{"hidden_act": "gelu", "head_dim": 48, "fused_qkv": true, "loss": "cross_entropy"}
Rows from block 3 of a small image classifier, named by matrix and row number. Rows with one number belong to one neuron. Each number is 50 + 12 x the weight over its row's rms, rounded and kept within 0 to 99. All counts start at 0.
After each neuron's rows are labels from the 100 images, of 14848, where the neuron reaches its highest value: "responds to" is what is common among them. Only what is clearly more common there than usual is listed. The data: microscope photos of single blood and bone marrow cells.
# fc1: MLP up (model.blocks.3.mlp.fc1.weight, 384x192), inputs 128-191
# fc2: MLP down (model.blocks.3.mlp.fc2.weight, 192x384, transposed), outputs 128-191

fc1.56:69 40 08 55 55 32 39 48 59 52 44 33 56 58 60 38 50 65 76 49 50 51 41 44 60 43 54 29 32 39 52 37 34 41 43 56 72 53 60 57 58 49 57 62 64 56 49 53 51 39 52 37 55 43 48 30 67 54 57 35 68 60 39 52
fc2.56:60 68 45 27 63 47 47 41 37 65 32 68 67 38 41 36 49 42 50 60 46 30 74 54 49 54 37 53 72 58 49 57 20 35 52 51 58 48 60 61 52 45 28 67 54 49 42 55 37 75 61 59 57 49 45 71 45 67 43 48 33 46 60 51
responds to: cell type: segmented neutrophil

fc1.326:61 54 45 51 54 66 65 66 51 61 51 55 62 32 37 49 34 56 54 42 26 30 65 31 46 47 35 33 49 72 39 38 40 28 54 57 54 55 48 59 32 29 52 45 72 59 51 37 54 43 57 49 78 47 36 68 54 68 27 65 45 48 65 42
fc2.326:57 45 37 65 30 38 65 55 49 38 23 48 54 68 58 53 40 47 52 44 42 62 48 52 47 58 39 36 40 33 61 72 61 47 39 55 49 59 33 46 62 57 53 45 67 33 31 53 38 43 57 38 32 54 54 41 46 52 38 53 72 68 42 48
responds to: cell type: eosinophil

fc1.2:53 66 56 54 78 30 53 51 68 69 42 65 47 41 56 56 39 36 41 69 43 41 47 51 73 60 39 67 59 56 44 55 36 47 31 47 62 46 51 54 49 28 60 56 64 48 43 32 42 68 46 28 38 72 30 51 60 42 63 38 51 42 37 64
fc2.2:75 48 41 73 59 59 53 57 58 33 40 52 25 72 62 47 57 53 71 52 58 48 37 49 70 47 43 63 52 58 55 62 52 56 37 51 71 36 51 51 42 72 44 39 61 59 30 51 52 38 58 37 41 52 44 56 54 60 64 59 63 50 46 40
responds to: cell type: eosinophil

fc1.381:29 28 52 45 43 45 78 42 38 38 50 55 50 65 45 48 54 59 39 53 41 46 45 49 42 53 52 59 49 40 40 44 37 51 51 43 42 43 91 44 58 57 52 28 38 52 37 66 37 46 57 60 32 29 42 64 51 38 35 62 49 43 58 69
fc2.381:79 52 40 39 32 58 52 52 54 21 58 35 30 62 33 46 52 82 37 40 28 64 62 45 69 45 42 48 39 38 53 59 49 62 45 60 42 35 42 48 48 63 35 60 44 47 66 42 32 49 42 60 51 80 61 57 59 24 56 48 64 47 56 26
responds to: cell type: lymphocyte; smear: peripheral blood

fc1.287:33 45 56 62 49 41 49 31 43 47 40 32 74 51 34 73 44 26 47 55 43 78 58 64 64 39 51 60 41 45 49 50 46 57 23 58 59 67 43 72 39 56 41 51 52 66 39 58 65 57 53 50 49 54 64 34 47 46 55 36 18 56 33 58
fc2.287:31 58 49 45 57 56 71 49 37 57 51 74 46 46 46 53 48 56 42 45 50 40 63 41 52 31 62 45 40 64 44 31 34 63 62 40 59 51 48 54 34 63 51 67 67 53 37 33 35 44 44 64 62 55 48 36 45 36 63 47 52 56 51 47
responds to: cell type: blast; cell type: promyelocyte

fc1.300:39 38 37 54 65 28 71 28 52 37 53 46 59 48 51 31 27 68 62 35 56 48 50 34 49 34 66 54 47 41 65 68 27 47 35 54 33 64 51 45 24 54 59 27 68 43 61 33 49 70 43 46 57 47 51 32 64 53 27 47 31 46 31 45
fc2.300:48 39 43 50 57 56 31 37 48 60 45 27 43 37 60 49 35 62 56 45 50 33 33 34 49 61 64 40 80 45 42 30 35 36 22 39 56 47 44 64 51 36 35 76 50 43 52 76 39 36 37 48 49 22 65 56 56 40 52 38 60 31 55 59
responds to: smear: peripheral blood

fc1.17:59 55 37 57 46 51 30 61 64 39 47 64 39 63 45 53 62 20 70 61 36 50 33 52 49 46 48 52 33 33 61 60 75 23 52 52 47 41 50 50 49 43 39 52 53 68 31 40 43 35 41 43 56 59 42 44 53 50 48 51 52 65 52 57
fc2.17:16 43 62 62 47 50 45 69 23 61 43 49 39 71 46 44 60 76 55 33 39 32 39 49 31 45 54 61 63 47 59 47 60 46 47 41 56 40 53 48 80 51 65 52 43 52 52 64 50 51 73 52 65 44 37 61 65 57 48 54 50 48 47 55
responds to: cell type: segmented neutrophil

fc1.288:59 50 46 48 43 32 60 56 43 44 45 75 58 44 32 40 29 56 51 54 53 67 41 45 20 67 61 56 30 65 60 31 62 60 63 37 51 62 53 60 60 56 61 36 53 48 47 34 43 42 52 67 55 51 54 44 23 59 37 41 30 17 35 37
fc2.288:46 64 50 61 34 30 49 48 45 31 58 51 57 49 62 70 55 35 72 65 47 38 46 57 50 38 42 56 64 54 42 48 34 42 49 52 58 54 58 39 47 51 57 63 43 46 44 55 46 51 59 48 49 46 39 33 60 95 56 60 38 71 50 52
responds to: cell type: segmented neutrophil; smear: peripheral blood

fc1.246:62 45 54 48 50 56 37 48 39 31 49 68 39 49 47 44 66 45 55 56 37 49 62 56 49 83 34 45 51 24 72 51 54 58 52 52 30 53 50 53 60 59 47 44 69 44 61 77 56 69 60 68 54 56 31 53 52 42 57 39 51 55 59 47
fc2.246:27 61 26 59 71 68 34 48 52 68 37 44 58 51 55 49 64 65 47 61 47 55 55 42 19 52 44 60 68 28 67 52 82 62 40 63 59 41 48 39 57 61 51 28 48 40 49 44 60 30 67 37 37 53 27 37 44 54 71 53 27 53 66 48
responds to: cell type: myelocyte

fc1.187:54 43 51 62 57 65 42 66 34 63 36 35 58 54 58 53 27 52 39 49 44 35 56 45 73 69 53 49 49 54 58 59 66 48 69 59 48 40 41 48 42 28 41 70 56 35 48 34 48 49 61 52 78 66 53 51 34 57 43 58 44 63 63 71
fc2.187:36 73 66 52 38 23 51 51 57 32 62 60 56 45 35 36 56 56 60 41 60 48 58 56 37 52 40 44 55 44 43 51 61 60 48 44 57 64 47 50 47 60 69 56 52 47 67 43 57 39 50 43 72 57 72 52 39 48 33 51 44 69 46 49
responds to: cell type: eosinophil

fc1.70:49 34 55 30 37 46 46 41 56 38 70 50 64 57 30 33 37 46 56 45 56 50 54 40 37 47 49 34 35 63 59 26 47 48 57 43 43 41 30 34 52 35 46 42 51 43 51 37 50 73 66 74 49 48 63 59 54 52 62 54 52 52 51 47
fc2.70:46 54 74 59 58 70 48 49 41 45 49 49 52 64 63 49 39 49 53 49 61 70 60 38 45 63 35 65 40 59 58 43 43 18 41 43 59 61 35 54 52 59 43 64 58 33 48 37 60 74 42 61 74 47 30 48 50 43 45 31 64 50 40 48
responds to: cell type: segmented neutrophil

fc1.336:78 38 65 76 35 69 42 53 66 43 34 68 83 36 43 43 60 79 45 30 66 74 20 42 32 65 42 46 46 61 57 46 52 50 46 53 52 42 31 61 41 58 50 54 43 47 32 39 39 81 55 37 45 61 42 57 56 47 58 47 47 66 34 42
fc2.336:64 61 64 45 35 45 44 53 58 50 33 31 68 30 45 46 46 51 67 49 45 57 46 82 52 55 63 58 50 30 64 54 54 68 65 56 58 56 47 34 45 75 53 56 69 48 57 51 54 64 26 55 47 37 63 45 73 61 47 52 30 62 50 47
responds to: cell type: blast

fc1.113:17 55 59 31 55 33 36 46 45 53 16 71 49 46 48 47 39 31 59 52 55 56 35 64 48 47 70 59 55 48 41 64 51 56 37 63 50 36 66 46 50 67 44 64 66 55 46 67 54 57 46 48 57 52 54 36 35 57 43 39 38 66 64 39
fc2.113:33 54 56 87 51 49 53 55 60 45 51 43 55 61 41 66 69 47 37 41 57 40 40 43 59 42 45 71 59 50 35 41 45 56 59 49 55 52 52 34 74 46 72 33 65 53 65 35 53 33 33 37 59 38 45 47 55 67 64 55 54 53 34 47
responds to: smear: peripheral blood

fc1.318:43 36 66 45 64 70 43 38 49 62 42 42 56 45 79 61 67 48 39 36 55 43 24 65 45 50 36 50 64 50 48 49 61 34 50 21 52 35 70 18 46 60 11 36 50 31 52 50 41 36 43 40 69 41 41 55 61 45 39 54 52 55 30 61
fc2.318:56 52 53 51 38 60 60 66 46 61 49 50 34 66 52 64 66 49 75 63 39 27 57 58 52 51 64 40 59 58 52 44 38 63 48 38 49 41 60 53 50 59 45 40 43 59 54 36 42 51 64 62 21 74 58 32 55 49 59 58 50 46 29 58
responds to: cell type: promyelocyte; cell type: plasma cell

fc1.51:35 26 71 34 73 50 65 54 72 61 54 47 47 59 66 51 67 39 55 76 43 49 47 43 43 56 41 42 41 56 66 57 42 73 54 54 62 53 47 47 59 60 70 57 34 55 71 61 31 68 43 48 40 62 30 59 53 62 59 60 51 40 58 42
fc2.51:45 48 40 56 57 49 58 46 66 48 70 56 50 52 55 54 41 45 33 48 51 47 47 40 54 47 51 45 66 41 52 53 77 59 40 47 42 65 63 53 47 63 40 59 33 55 37 39 83 51 59 32 55 33 55 58 53 64 40 42 55 39 39 65
responds to: cell type: promyelocyte

fc1.39:49 58 40 63 65 43 49 39 43 46 56 36 65 41 49 55 37 70 49 51 48 56 64 43 63 33 42 51 68 33 41 60 28 61 59 32 43 39 54 48 46 59 55 55 69 61 62 53 34 33 78 47 16 36 53 56 54 41 32 40 48 46 58 26
fc2.39:29 36 50 61 48 29 38 54 53 56 43 59 47 72 63 34 43 40 68 55 58 55 40 42 61 59 40 26 38 52 70 55 50 49 61 51 35 56 63 55 26 46 40 43 34 44 34 48 42 42 40 49 51 50 64 64 65 53 49 35 33 38 72 50
responds to: cell type: erythroblast

fc1.313:37 54 60 44 44 49 75 33 48 59 46 49 63 31 66 31 49 69 44 42 52 78 61 55 43 61 53 52 38 42 42 60 51 56 34 34 61 54 92 39 40 53 24 58 55 36 37 56 68 29 50 44 54 48 52 49 42 50 70 50 66 46 42 55
fc2.313:44 73 60 52 49 44 45 60 59 64 40 23 42 61 65 25 51 52 58 49 40 48 32 37 49 55 44 27 37 54 35 40 33 39 54 46 56 65 25 41 37 50 56 44 40 37 60 57 66 65 63 30 72 59 44 26 39 50 49 34 45 70 60 35
responds to: smear: peripheral blood

fc1.85:61 52 40 39 58 43 32 31 32 56 30 24 62 45 45 55 52 52 53 57 58 33 53 51 65 46 42 35 48 49 75 48 53 42 50 71 40 63 58 55 44 48 49 57 69 61 48 64 59 46 62 44 33 40 64 52 66 41 59 37 32 65 73 51
fc2.85:42 54 59 60 41 34 64 36 38 58 51 35 52 44 42 38 28 41 35 42 48 46 48 43 62 42 38 59 49 64 52 53 63 64 60 61 36 62 55 39 65 63 46 63 53 41 39 45 39 52 62 60 47 66 38 52 60 51 38 58 45 52 67 70
responds to: cell type: lymphocyte; smear: peripheral blood

fc1.373:63 48 42 45 50 73 45 49 53 56 54 71 58 48 48 75 54 61 42 64 66 51 54 47 29 48 70 42 48 57 55 60 38 33 58 41 43 35 73 56 38 53 42 50 61 39 66 36 67 65 36 36 57 66 59 41 34 30 31 61 54 60 39 46
fc2.373:49 24 62 39 71 40 37 57 53 42 51 34 36 28 38 59 58 28 32 44 31 49 49 44 40 59 44 45 56 38 46 39 49 55 39 56 49 55 36 34 65 29 61 58 61 59 26 47 59 44 51 58 35 53 65 62 56 58 58 57 36 44 55 34
responds to: cell type: lymphocyte; smear: peripheral blood

fc1.298:56 62 62 47 54 48 49 63 48 61 52 35 51 49 38 54 47 34 56 55 46 67 50 40 48 33 33 33 50 44 52 43 47 84 53 77 61 31 40 57 53 35 49 52 67 39 69 46 31 42 44 57 55 41 35 51 37 63 47 46 49 65 50 50
fc2.298:42 55 57 64 20 72 52 40 54 53 57 59 60 63 64 47 66 70 46 41 65 40 51 65 61 64 40 47 42 43 74 66 46 68 52 59 52 60 35 61 41 43 33 53 48 56 38 29 32 34 61 53 39 55 61 55 56 61 73 56 47 37 69 36
responds to: cell type: eosinophil; smear: peripheral blood

fc1.104:52 40 51 46 40 71 58 61 40 54 49 69 66 45 62 35 59 54 59 31 34 39 58 47 41 83 27 46 41 67 47 53 44 30 32 70 72 64 60 40 33 53 52 49 28 58 54 49 30 56 54 45 35 52 59 39 58 62 31 36 47 50 63 40
fc2.104:53 62 53 19 58 31 65 69 48 45 60 50 56 47 22 39 40 43 59 54 56 50 45 56 49 54 49 43 54 36 68 36 58 65 76 62 58 58 59 46 53 48 51 30 38 50 41 71 70 44 25 41 72 47 48 60 43 55 65 62 21 48 52 47
responds to: cell type: artefact; cell type: eosinophil

fc1.364:56 34 59 45 50 64 51 60 67 43 41 52 31 54 63 47 70 39 24 63 47 44 55 37 58 38 58 60 56 58 34 52 44 35 53 63 40 66 50 48 56 62 51 43 36 56 62 68 52 38 63 50 49 59 46 55 65 55 48 52 78 49 61 61
fc2.364:48 49 41 61 61 43 59 65 57 45 32 52 45 55 53 59 43 53 66 49 44 36 50 67 50 73 44 82 41 58 55 69 45 50 59 50 42 36 52 59 65 43 53 55 47 49 24 45 46 46 59 58 58 46 25 45 46 46 44 77 48 54 46 37
responds to: cell type: promyelocyte; cell type: artefact

fc1.89:45 51 61 38 19 16 45 29 43 41 39 61 46 30 59 60 65 52 49 44 51 63 30 53 45 77 31 67 64 47 55 38 34 54 49 45 60 48 52 46 53 25 37 46 53 62 53 48 50 50 56 46 35 36 53 50 45 47 55 55 30 65 44 48
fc2.89:42 40 34 40 56 44 61 22 51 58 49 50 73 39 15 50 40 76 46 38 72 41 46 18 38 40 52 31 55 57 47 45 33 63 44 41 45 50 46 63 62 57 48 53 54 46 55 45 52 60 55 50 68 54 61 29 57 61 32 34 50 49 47 54
responds to: cell type: promyelocyte

fc1.26:64 44 47 33 51 39 56 50 53 42 64 50 35 47 62 58 51 53 59 70 41 38 18 45 42 76 55 57 49 58 68 44 58 33 41 31 57 58 72 34 57 50 43 67 55 46 34 35 45 66 38 61 26 47 16 44 36 63 42 51 52 73 53 56
fc2.26:54 40 29 41 44 49 37 38 60 49 65 44 71 47 69 59 57 43 43 54 41 36 55 31 52 47 56 41 34 35 41 64 60 58 43 48 66 30 36 58 32 56 49 61 35 48 52 50 37 46 57 62 70 61 74 66 43 30 74 39 32 49 34 62
responds to: cell type: segmented neutrophil

fc1.43:63 46 49 51 55 61 32 47 48 53 44 13 39 20 61 41 43 47 63 59 32 49 28 43 53 45 58 64 54 65 28 35 48 50 54 56 71 58 56 43 15 49 50 57 52 58 41 31 53 53 48 53 55 61 71 48 41 67 67 58 51 52 38 45
fc2.43:52 68 55 69 07 54 55 31 54 48 64 63 52 65 56 70 66 55 43 48 48 39 54 49 45 59 51 59 43 67 29 49 31 34 49 59 37 43 62 53 60 39 57 64 41 44 53 55 21 45 49 59 40 48 64 39 56 36 64 39 55 51 40 46
responds to: cell type: blast

fc1.317:57 40 50 54 42 39 63 52 48 48 70 58 51 34 57 52 43 51 50 39 57 30 63 39 38 22 55 25 28 42 56 47 45 62 45 36 36 37 59 51 23 63 58 49 64 36 48 29 61 46 65 41 63 58 53 46 44 46 42 59 47 56 51 46
fc2.317:67 21 63 63 40 38 60 41 66 59 65 41 55 55 50 54 45 47 29 54 52 64 41 46 59 54 50 38 51 70 42 28 51 54 69 58 37 70 37 40 53 20 55 68 37 69 48 38 48 57 36 63 47 68 55 47 45 37 42 63 65 32 18 53
responds to: cell type: lymphocyte

fc1.354:48 40 62 38 21 58 50 52 53 37 63 44 48 55 57 49 58 47 34 43 55 57 53 53 32 27 45 57 39 29 59 36 32 42 37 58 38 43 56 59 61 59 50 52 67 43 55 45 57 51 57 41 67 68 38 44 53 43 43 27 46 59 47 38
fc2.354:60 69 55 55 58 70 52 53 57 51 53 52 39 52 49 55 68 50 68 43 43 56 50 53 57 38 52 67 67 48 52 71 63 55 44 52 67 42 49 53 64 45 26 27 50 72 61 54 36 42 64 48 49 57 47 52 41 54 61 64 42 24 39 48
responds to: cell type: myelocyte

fc1.105:35 50 49 65 53 28 57 45 45 52 66 54 48 48 47 40 44 30 62 51 72 63 48 63 49 57 64 52 46 38 52 79 46 75 51 72 70 59 43 43 54 35 67 31 34 52 34 54 46 46 56 37 41 61 37 52 43 53 37 38 48 42 28 45
fc2.105:58 32 48 57 42 55 37 52 55 50 51 35 35 66 52 54 49 57 44 48 45 47 52 22 58 46 40 70 56 70 59 53 47 45 61 44 52 62 58 45 66 23 48 39 56 33 83 45 55 47 71 41 73 50 49 42 40 43 40 57 54 55 37 45
responds to: cell type: erythroblast

fc1.58:61 54 65 51 48 46 51 49 25 44 56 45 53 71 55 65 66 67 40 43 46 42 40 46 52 46 42 40 27 54 48 60 46 39 39 49 22 54 49 47 45 65 77 32 55 33 41 39 50 44 47 44 61 48 37 53 51 55 57 39 46 52 50 56
fc2.58:72 49 61 55 58 54 66 70 55 36 40 57 68 40 42 61 53 41 41 54 48 80 67 25 44 36 51 64 53 59 45 22 30 40 47 49 54 42 62 42 60 40 61 48 82 41 47 63 35 58 60 54 55 34 71 38 39 41 35 59 48 28 53 25
responds to: cell type: proerythroblast

fc1.244:35 20 56 47 41 68 42 35 61 50 46 54 78 34 49 54 46 50 40 63 53 52 62 50 63 50 35 58 30 56 55 44 35 56 39 39 43 38 40 51 41 67 56 31 50 66 35 68 46 61 62 58 29 40 37 34 45 49 47 48 51 68 56 40
fc2.244:68 47 37 37 53 42 50 41 57 38 35 51 49 57 56 57 48 42 48 43 50 50 42 63 61 65 65 42 63 67 47 66 38 59 47 60 62 76 56 49 66 55 61 31 39 40 43 53 48 60 38 50 56 61 47 51 33 68 56 71 61 48 54 63
responds to: cell type: blast

fc1.178:44 65 35 65 45 46 66 42 38 64 65 57 48 34 48 42 58 42 40 44 45 51 72 39 29 46 55 43 58 29 50 28 33 41 55 54 54 33 39 48 46 56 44 63 67 56 56 21 60 54 45 41 46 44 56 48 49 44 54 50 33 45 52 64
fc2.178:60 34 43 51 55 50 25 56 53 40 60 42 41 51 55 46 34 67 62 47 53 65 67 53 61 64 31 56 37 31 35 51 52 55 38 41 48 47 34 45 30 54 73 57 50 32 36 51 50 48 44 69 48 67 61 49 62 46 40 35 32 41 72 47
responds to: smear: peripheral blood; cell type: segmented neutrophil

fc1.40:62 44 47 46 44 42 47 58 45 63 70 51 38 49 44 50 57 40 67 71 46 44 54 53 56 24 70 56 39 25 55 40 43 50 39 75 36 59 40 49 45 59 33 44 48 14 58 41 45 46 58 48 50 52 65 62 45 59 42 50 45 51 60 64
fc2.40:51 49 55 60 31 68 44 33 48 45 59 49 71 40 32 38 53 40 48 41 31 53 59 55 62 39 39 39 64 41 54 68 44 63 33 46 44 49 42 36 30 46 45 23 42 49 41 26 44 47 18 29 36 34 38 58 61 36 31 69 56 56 38 55
responds to: smear: peripheral blood

fc1.103:31 26 54 40 39 68 36 59 46 52 55 36 63 42 52 33 23 52 58 71 69 44 37 33 49 48 29 49 73 59 68 67 56 42 34 48 61 41 55 43 52 64 43 36 30 92 53 46 43 67 50 57 40 44 66 54 64 74 72 54 59 35 27 48
fc2.103:33 32 49 57 63 32 49 54 71 44 62 40 51 51 71 33 69 71 72 40 44 50 42 30 31 52 69 33 65 44 53 54 36 43 82 55 67 62 50 46 50 38 40 74 26 50 36 48 54 32 48 84 44 51 63 49 36 31 60 38 54 63 63 66
responds to: cell type: artefact; cell type: promyelocyte

fc1.163:58 56 53 63 29 44 50 32 22 59 75 53 48 44 72 33 76 48 58 51 32 34 43 45 54 35 67 39 48 63 45 35 54 35 61 44 49 32 64 59 62 69 59 31 39 53 30 50 73 41 49 37 61 31 47 60 74 67 61 67 48 47 43 47
fc2.163:27 70 41 57 59 55 46 57 43 46 54 83 63 40 59 48 41 47 48 67 68 30 55 65 31 49 50 60 34 70 55 40 38 72 62 54 28 53 25 50 40 39 54 56 66 35 57 69 32 62 51 46 52 47 58 50 60 36 49 76 62 58 37 48
responds to: cell type: blast

fc1.240:50 49 49 32 43 19 40 49 43 48 30 56 75 55 28 42 51 64 62 35 32 39 47 42 63 64 32 43 37 66 30 64 48 68 43 67 64 45 46 47 53 63 50 49 53 30 58 50 56 59 31 45 58 48 31 59 20 62 41 53 34 51 38 37
fc2.240:47 39 36 62 36 32 39 51 51 54 63 43 37 55 58 26 34 62 55 62 62 56 43 67 46 58 73 69 45 70 41 59 50 56 63 65 57 58 72 55 61 53 49 48 41 51 54 54 41 44 06 46 52 50 44 62 52 35 69 50 53 54 65 25
responds to: cell type: segmented neutrophil; cell type: erythroblast

fc1.15:89 43 38 49 29 53 49 59 55 43 67 56 42 43 48 42 33 54 41 41 42 63 81 57 59 43 41 48 60 48 44 60 50 42 58 55 55 50 41 79 43 62 60 51 37 47 54 60 41 53 38 61 65 52 48 41 45 53 39 59 52 64 63 48
fc2.15:33 31 32 39 47 49 49 70 48 50 48 61 49 69 12 54 46 39 60 48 48 39 44 52 46 41 53 50 54 35 73 27 57 40 37 36 50 72 59 66 36 46 45 67 64 52 71 44 47 40 31 22 50 49 58 71 49 50 44 46 47 56 58 65
responds to: cell type: proerythroblast

fc1.205:52 46 51 41 42 49 94 41 43 62 54 51 58 39 55 44 45 73 38 41 35 38 61 40 45 48 53 57 36 43 67 66 52 25 57 42 60 37 59 34 59 66 74 57 46 59 49 36 61 52 64 31 66 43 54 62 50 43 37 53 35 47 41 25
fc2.205:65 47 50 45 38 77 30 54 45 71 68 56 62 52 36 63 47 53 50 51 60 57 80 76 54 26 46 30 49 69 65 53 35 37 45 55 39 31 25 66 55 39 50 65 41 37 62 42 59 43 45 45 48 41 59 29 40 77 63 50 46 49 40 44
responds to: cell type: blast

fc1.214:71 50 53 66 23 32 54 46 72 75 43 39 36 48 63 33 50 47 39 47 31 68 54 45 28 24 59 74 57 56 53 31 41 30 54 43 43 53 24 62 44 45 62 32 68 51 61 52 63 64 59 53 44 47 42 49 33 62 43 56 53 56 56 64
fc2.214:64 34 61 39 59 73 49 57 54 41 38 57 29 42 45 42 52 55 60 53 45 66 36 73 67 57 33 51 50 64 23 49 44 85 46 57 60 64 45 61 59 43 34 47 40 46 55 40 53 42 58 57 56 38 47 51 58 47 46 38 28 25 54 31
responds to: smear: peripheral blood; cell type: segmented neutrophil; cell type: artefact

fc1.217:50 56 59 43 54 40 41 34 53 72 47 50 77 68 54 47 48 44 51 42 52 42 19 66 56 57 45 49 60 32 44 53 54 42 80 56 33 31 28 46 55 43 51 49 44 49 68 45 57 59 65 42 55 61 28 47 32 47 74 50 76 32 55 51
fc2.217:46 31 66 65 53 52 37 67 38 55 40 62 44 41 65 53 58 46 59 56 44 56 57 72 79 59 54 38 43 58 55 51 67 52 51 23 33 49 41 28 73 64 65 48 38 63 53 42 36 50 36 53 59 41 47 61 54 62 52 48 61 57 30 52
responds to: cell type: eosinophil; cell type: blast

fc1.148:51 41 58 64 51 39 49 65 42 44 42 63 61 47 56 58 66 47 30 69 57 56 49 60 33 48 43 65 43 56 37 57 68 56 52 58 54 37 82 35 66 53 49 50 51 23 43 58 32 46 48 34 37 48 26 54 43 50 44 46 26 63 40 53
fc2.148:61 36 66 48 48 46 35 35 20 43 54 77 46 32 49 34 46 55 44 62 53 42 66 42 57 60 84 52 50 60 30 41 44 47 32 63 58 33 56 37 36 44 43 42 48 70 52 73 66 46 35 53 45 57 42 62 64 41 62 55 52 26 61 43
responds to: cell type: lymphocyte

fc1.41:49 49 62 51 80 38 32 48 53 62 63 45 56 63 66 36 65 44 40 51 40 48 56 49 59 31 68 51 38 40 55 50 30 63 65 59 38 67 47 22 71 63 39 38 55 46 53 28 48 54 37 58 50 60 58 41 32 47 51 53 41 41 50 52
fc2.41:32 44 68 46 71 51 40 47 45 43 59 42 62 44 38 29 56 30 68 62 64 71 60 31 55 66 52 52 45 52 33 61 38 47 55 44 46 35 53 65 50 52 42 38 39 62 57 44 63 48 40 54 50 34 73 71 71 52 63 55 49 33 32 43
responds to: cell type: lymphocyte

fc1.324:44 55 43 44 32 31 45 43 39 35 78 54 49 34 56 61 37 69 58 44 73 52 58 53 63 56 55 50 36 55 39 54 44 45 57 40 65 42 60 35 45 44 57 58 36 55 52 52 82 24 78 36 55 59 37 33 53 37 44 51 38 63 59 45
fc2.324:73 50 71 53 55 46 51 75 64 37 59 41 44 61 46 44 52 64 54 65 49 50 34 47 64 43 55 45 39 43 49 41 60 64 55 45 51 52 62 53 37 24 22 49 58 45 45 39 32 46 39 47 42 55 35 48 47 54 67 58 57 48 72 45
responds to: cell type: lymphocyte

fc1.236:55 47 77 30 42 19 51 52 39 45 53 29 55 51 48 53 35 45 51 62 27 56 58 54 50 52 40 47 54 49 69 49 75 58 41 47 59 76 45 53 20 53 41 59 52 32 41 46 47 50 48 62 59 61 37 30 61 51 33 56 81 65 34 41
fc2.236:51 48 39 56 43 45 67 47 56 55 37 67 50 41 42 33 39 55 45 56 35 46 63 39 53 40 32 44 32 50 39 62 24 40 77 42 55 46 45 45 67 37 53 40 48 47 52 31 45 51 87 53 34 54 80 65 41 46 44 42 42 53 40 56
responds to: cell type: promyelocyte

fc1.132:58 44 48 59 63 46 40 47 61 58 41 51 48 54 66 51 63 70 44 49 65 50 69 51 38 45 67 32 24 67 62 55 81 52 47 40 66 47 41 35 58 30 65 29 15 17 57 32 48 55 60 42 38 48 34 54 58 50 79 47 46 55 54 69
fc2.132:28 45 40 64 55 33 51 41 24 74 39 60 44 66 47 53 51 58 46 36 57 50 44 35 42 53 42 70 43 48 63 41 51 58 59 71 35 50 73 65 52 56 45 59 38 63 32 47 45 58 53 34 36 63 50 50 61 50 56 53 60 53 30 41
responds to: cell type: eosinophil; cell type: artefact

fc1.297:60 26 47 75 50 49 60 52 51 49 38 61 44 30 46 42 61 52 53 48 46 49 42 34 57 70 53 69 48 47 57 50 49 52 52 59 55 53 54 31 66 47 57 68 41 50 44 58 28 48 18 60 56 30 32 57 34 52 62 31 58 26 37 45
fc2.297:38 61 78 38 57 47 38 41 51 32 52 60 68 40 57 36 53 41 42 39 53 54 53 41 73 44 21 48 50 53 55 56 49 38 40 50 32 30 46 66 47 60 51 49 40 37 51 39 41 32 62 67 63 56 62 39 58 50 56 60 51 56 56 64
responds to: cell type: proerythroblast; cell type: blast

fc1.320:73 56 37 70 50 68 47 50 52 58 51 46 51 44 83 48 60 39 24 58 51 46 50 35 43 52 42 63 44 46 68 42 22 71 52 49 44 42 30 32 58 54 55 42 47 55 47 18 36 30 42 59 47 50 49 42 46 48 57 41 72 58 59 43
fc2.320:54 40 62 43 57 50 56 41 70 21 54 57 54 44 63 63 45 55 57 62 50 51 47 47 32 62 68 42 33 58 52 44 31 62 51 60 34 55 74 75 47 37 39 57 50 70 41 31 54 53 47 44 55 73 53 45 46 32 40 42 48 65 43 50
responds to: cell type: erythroblast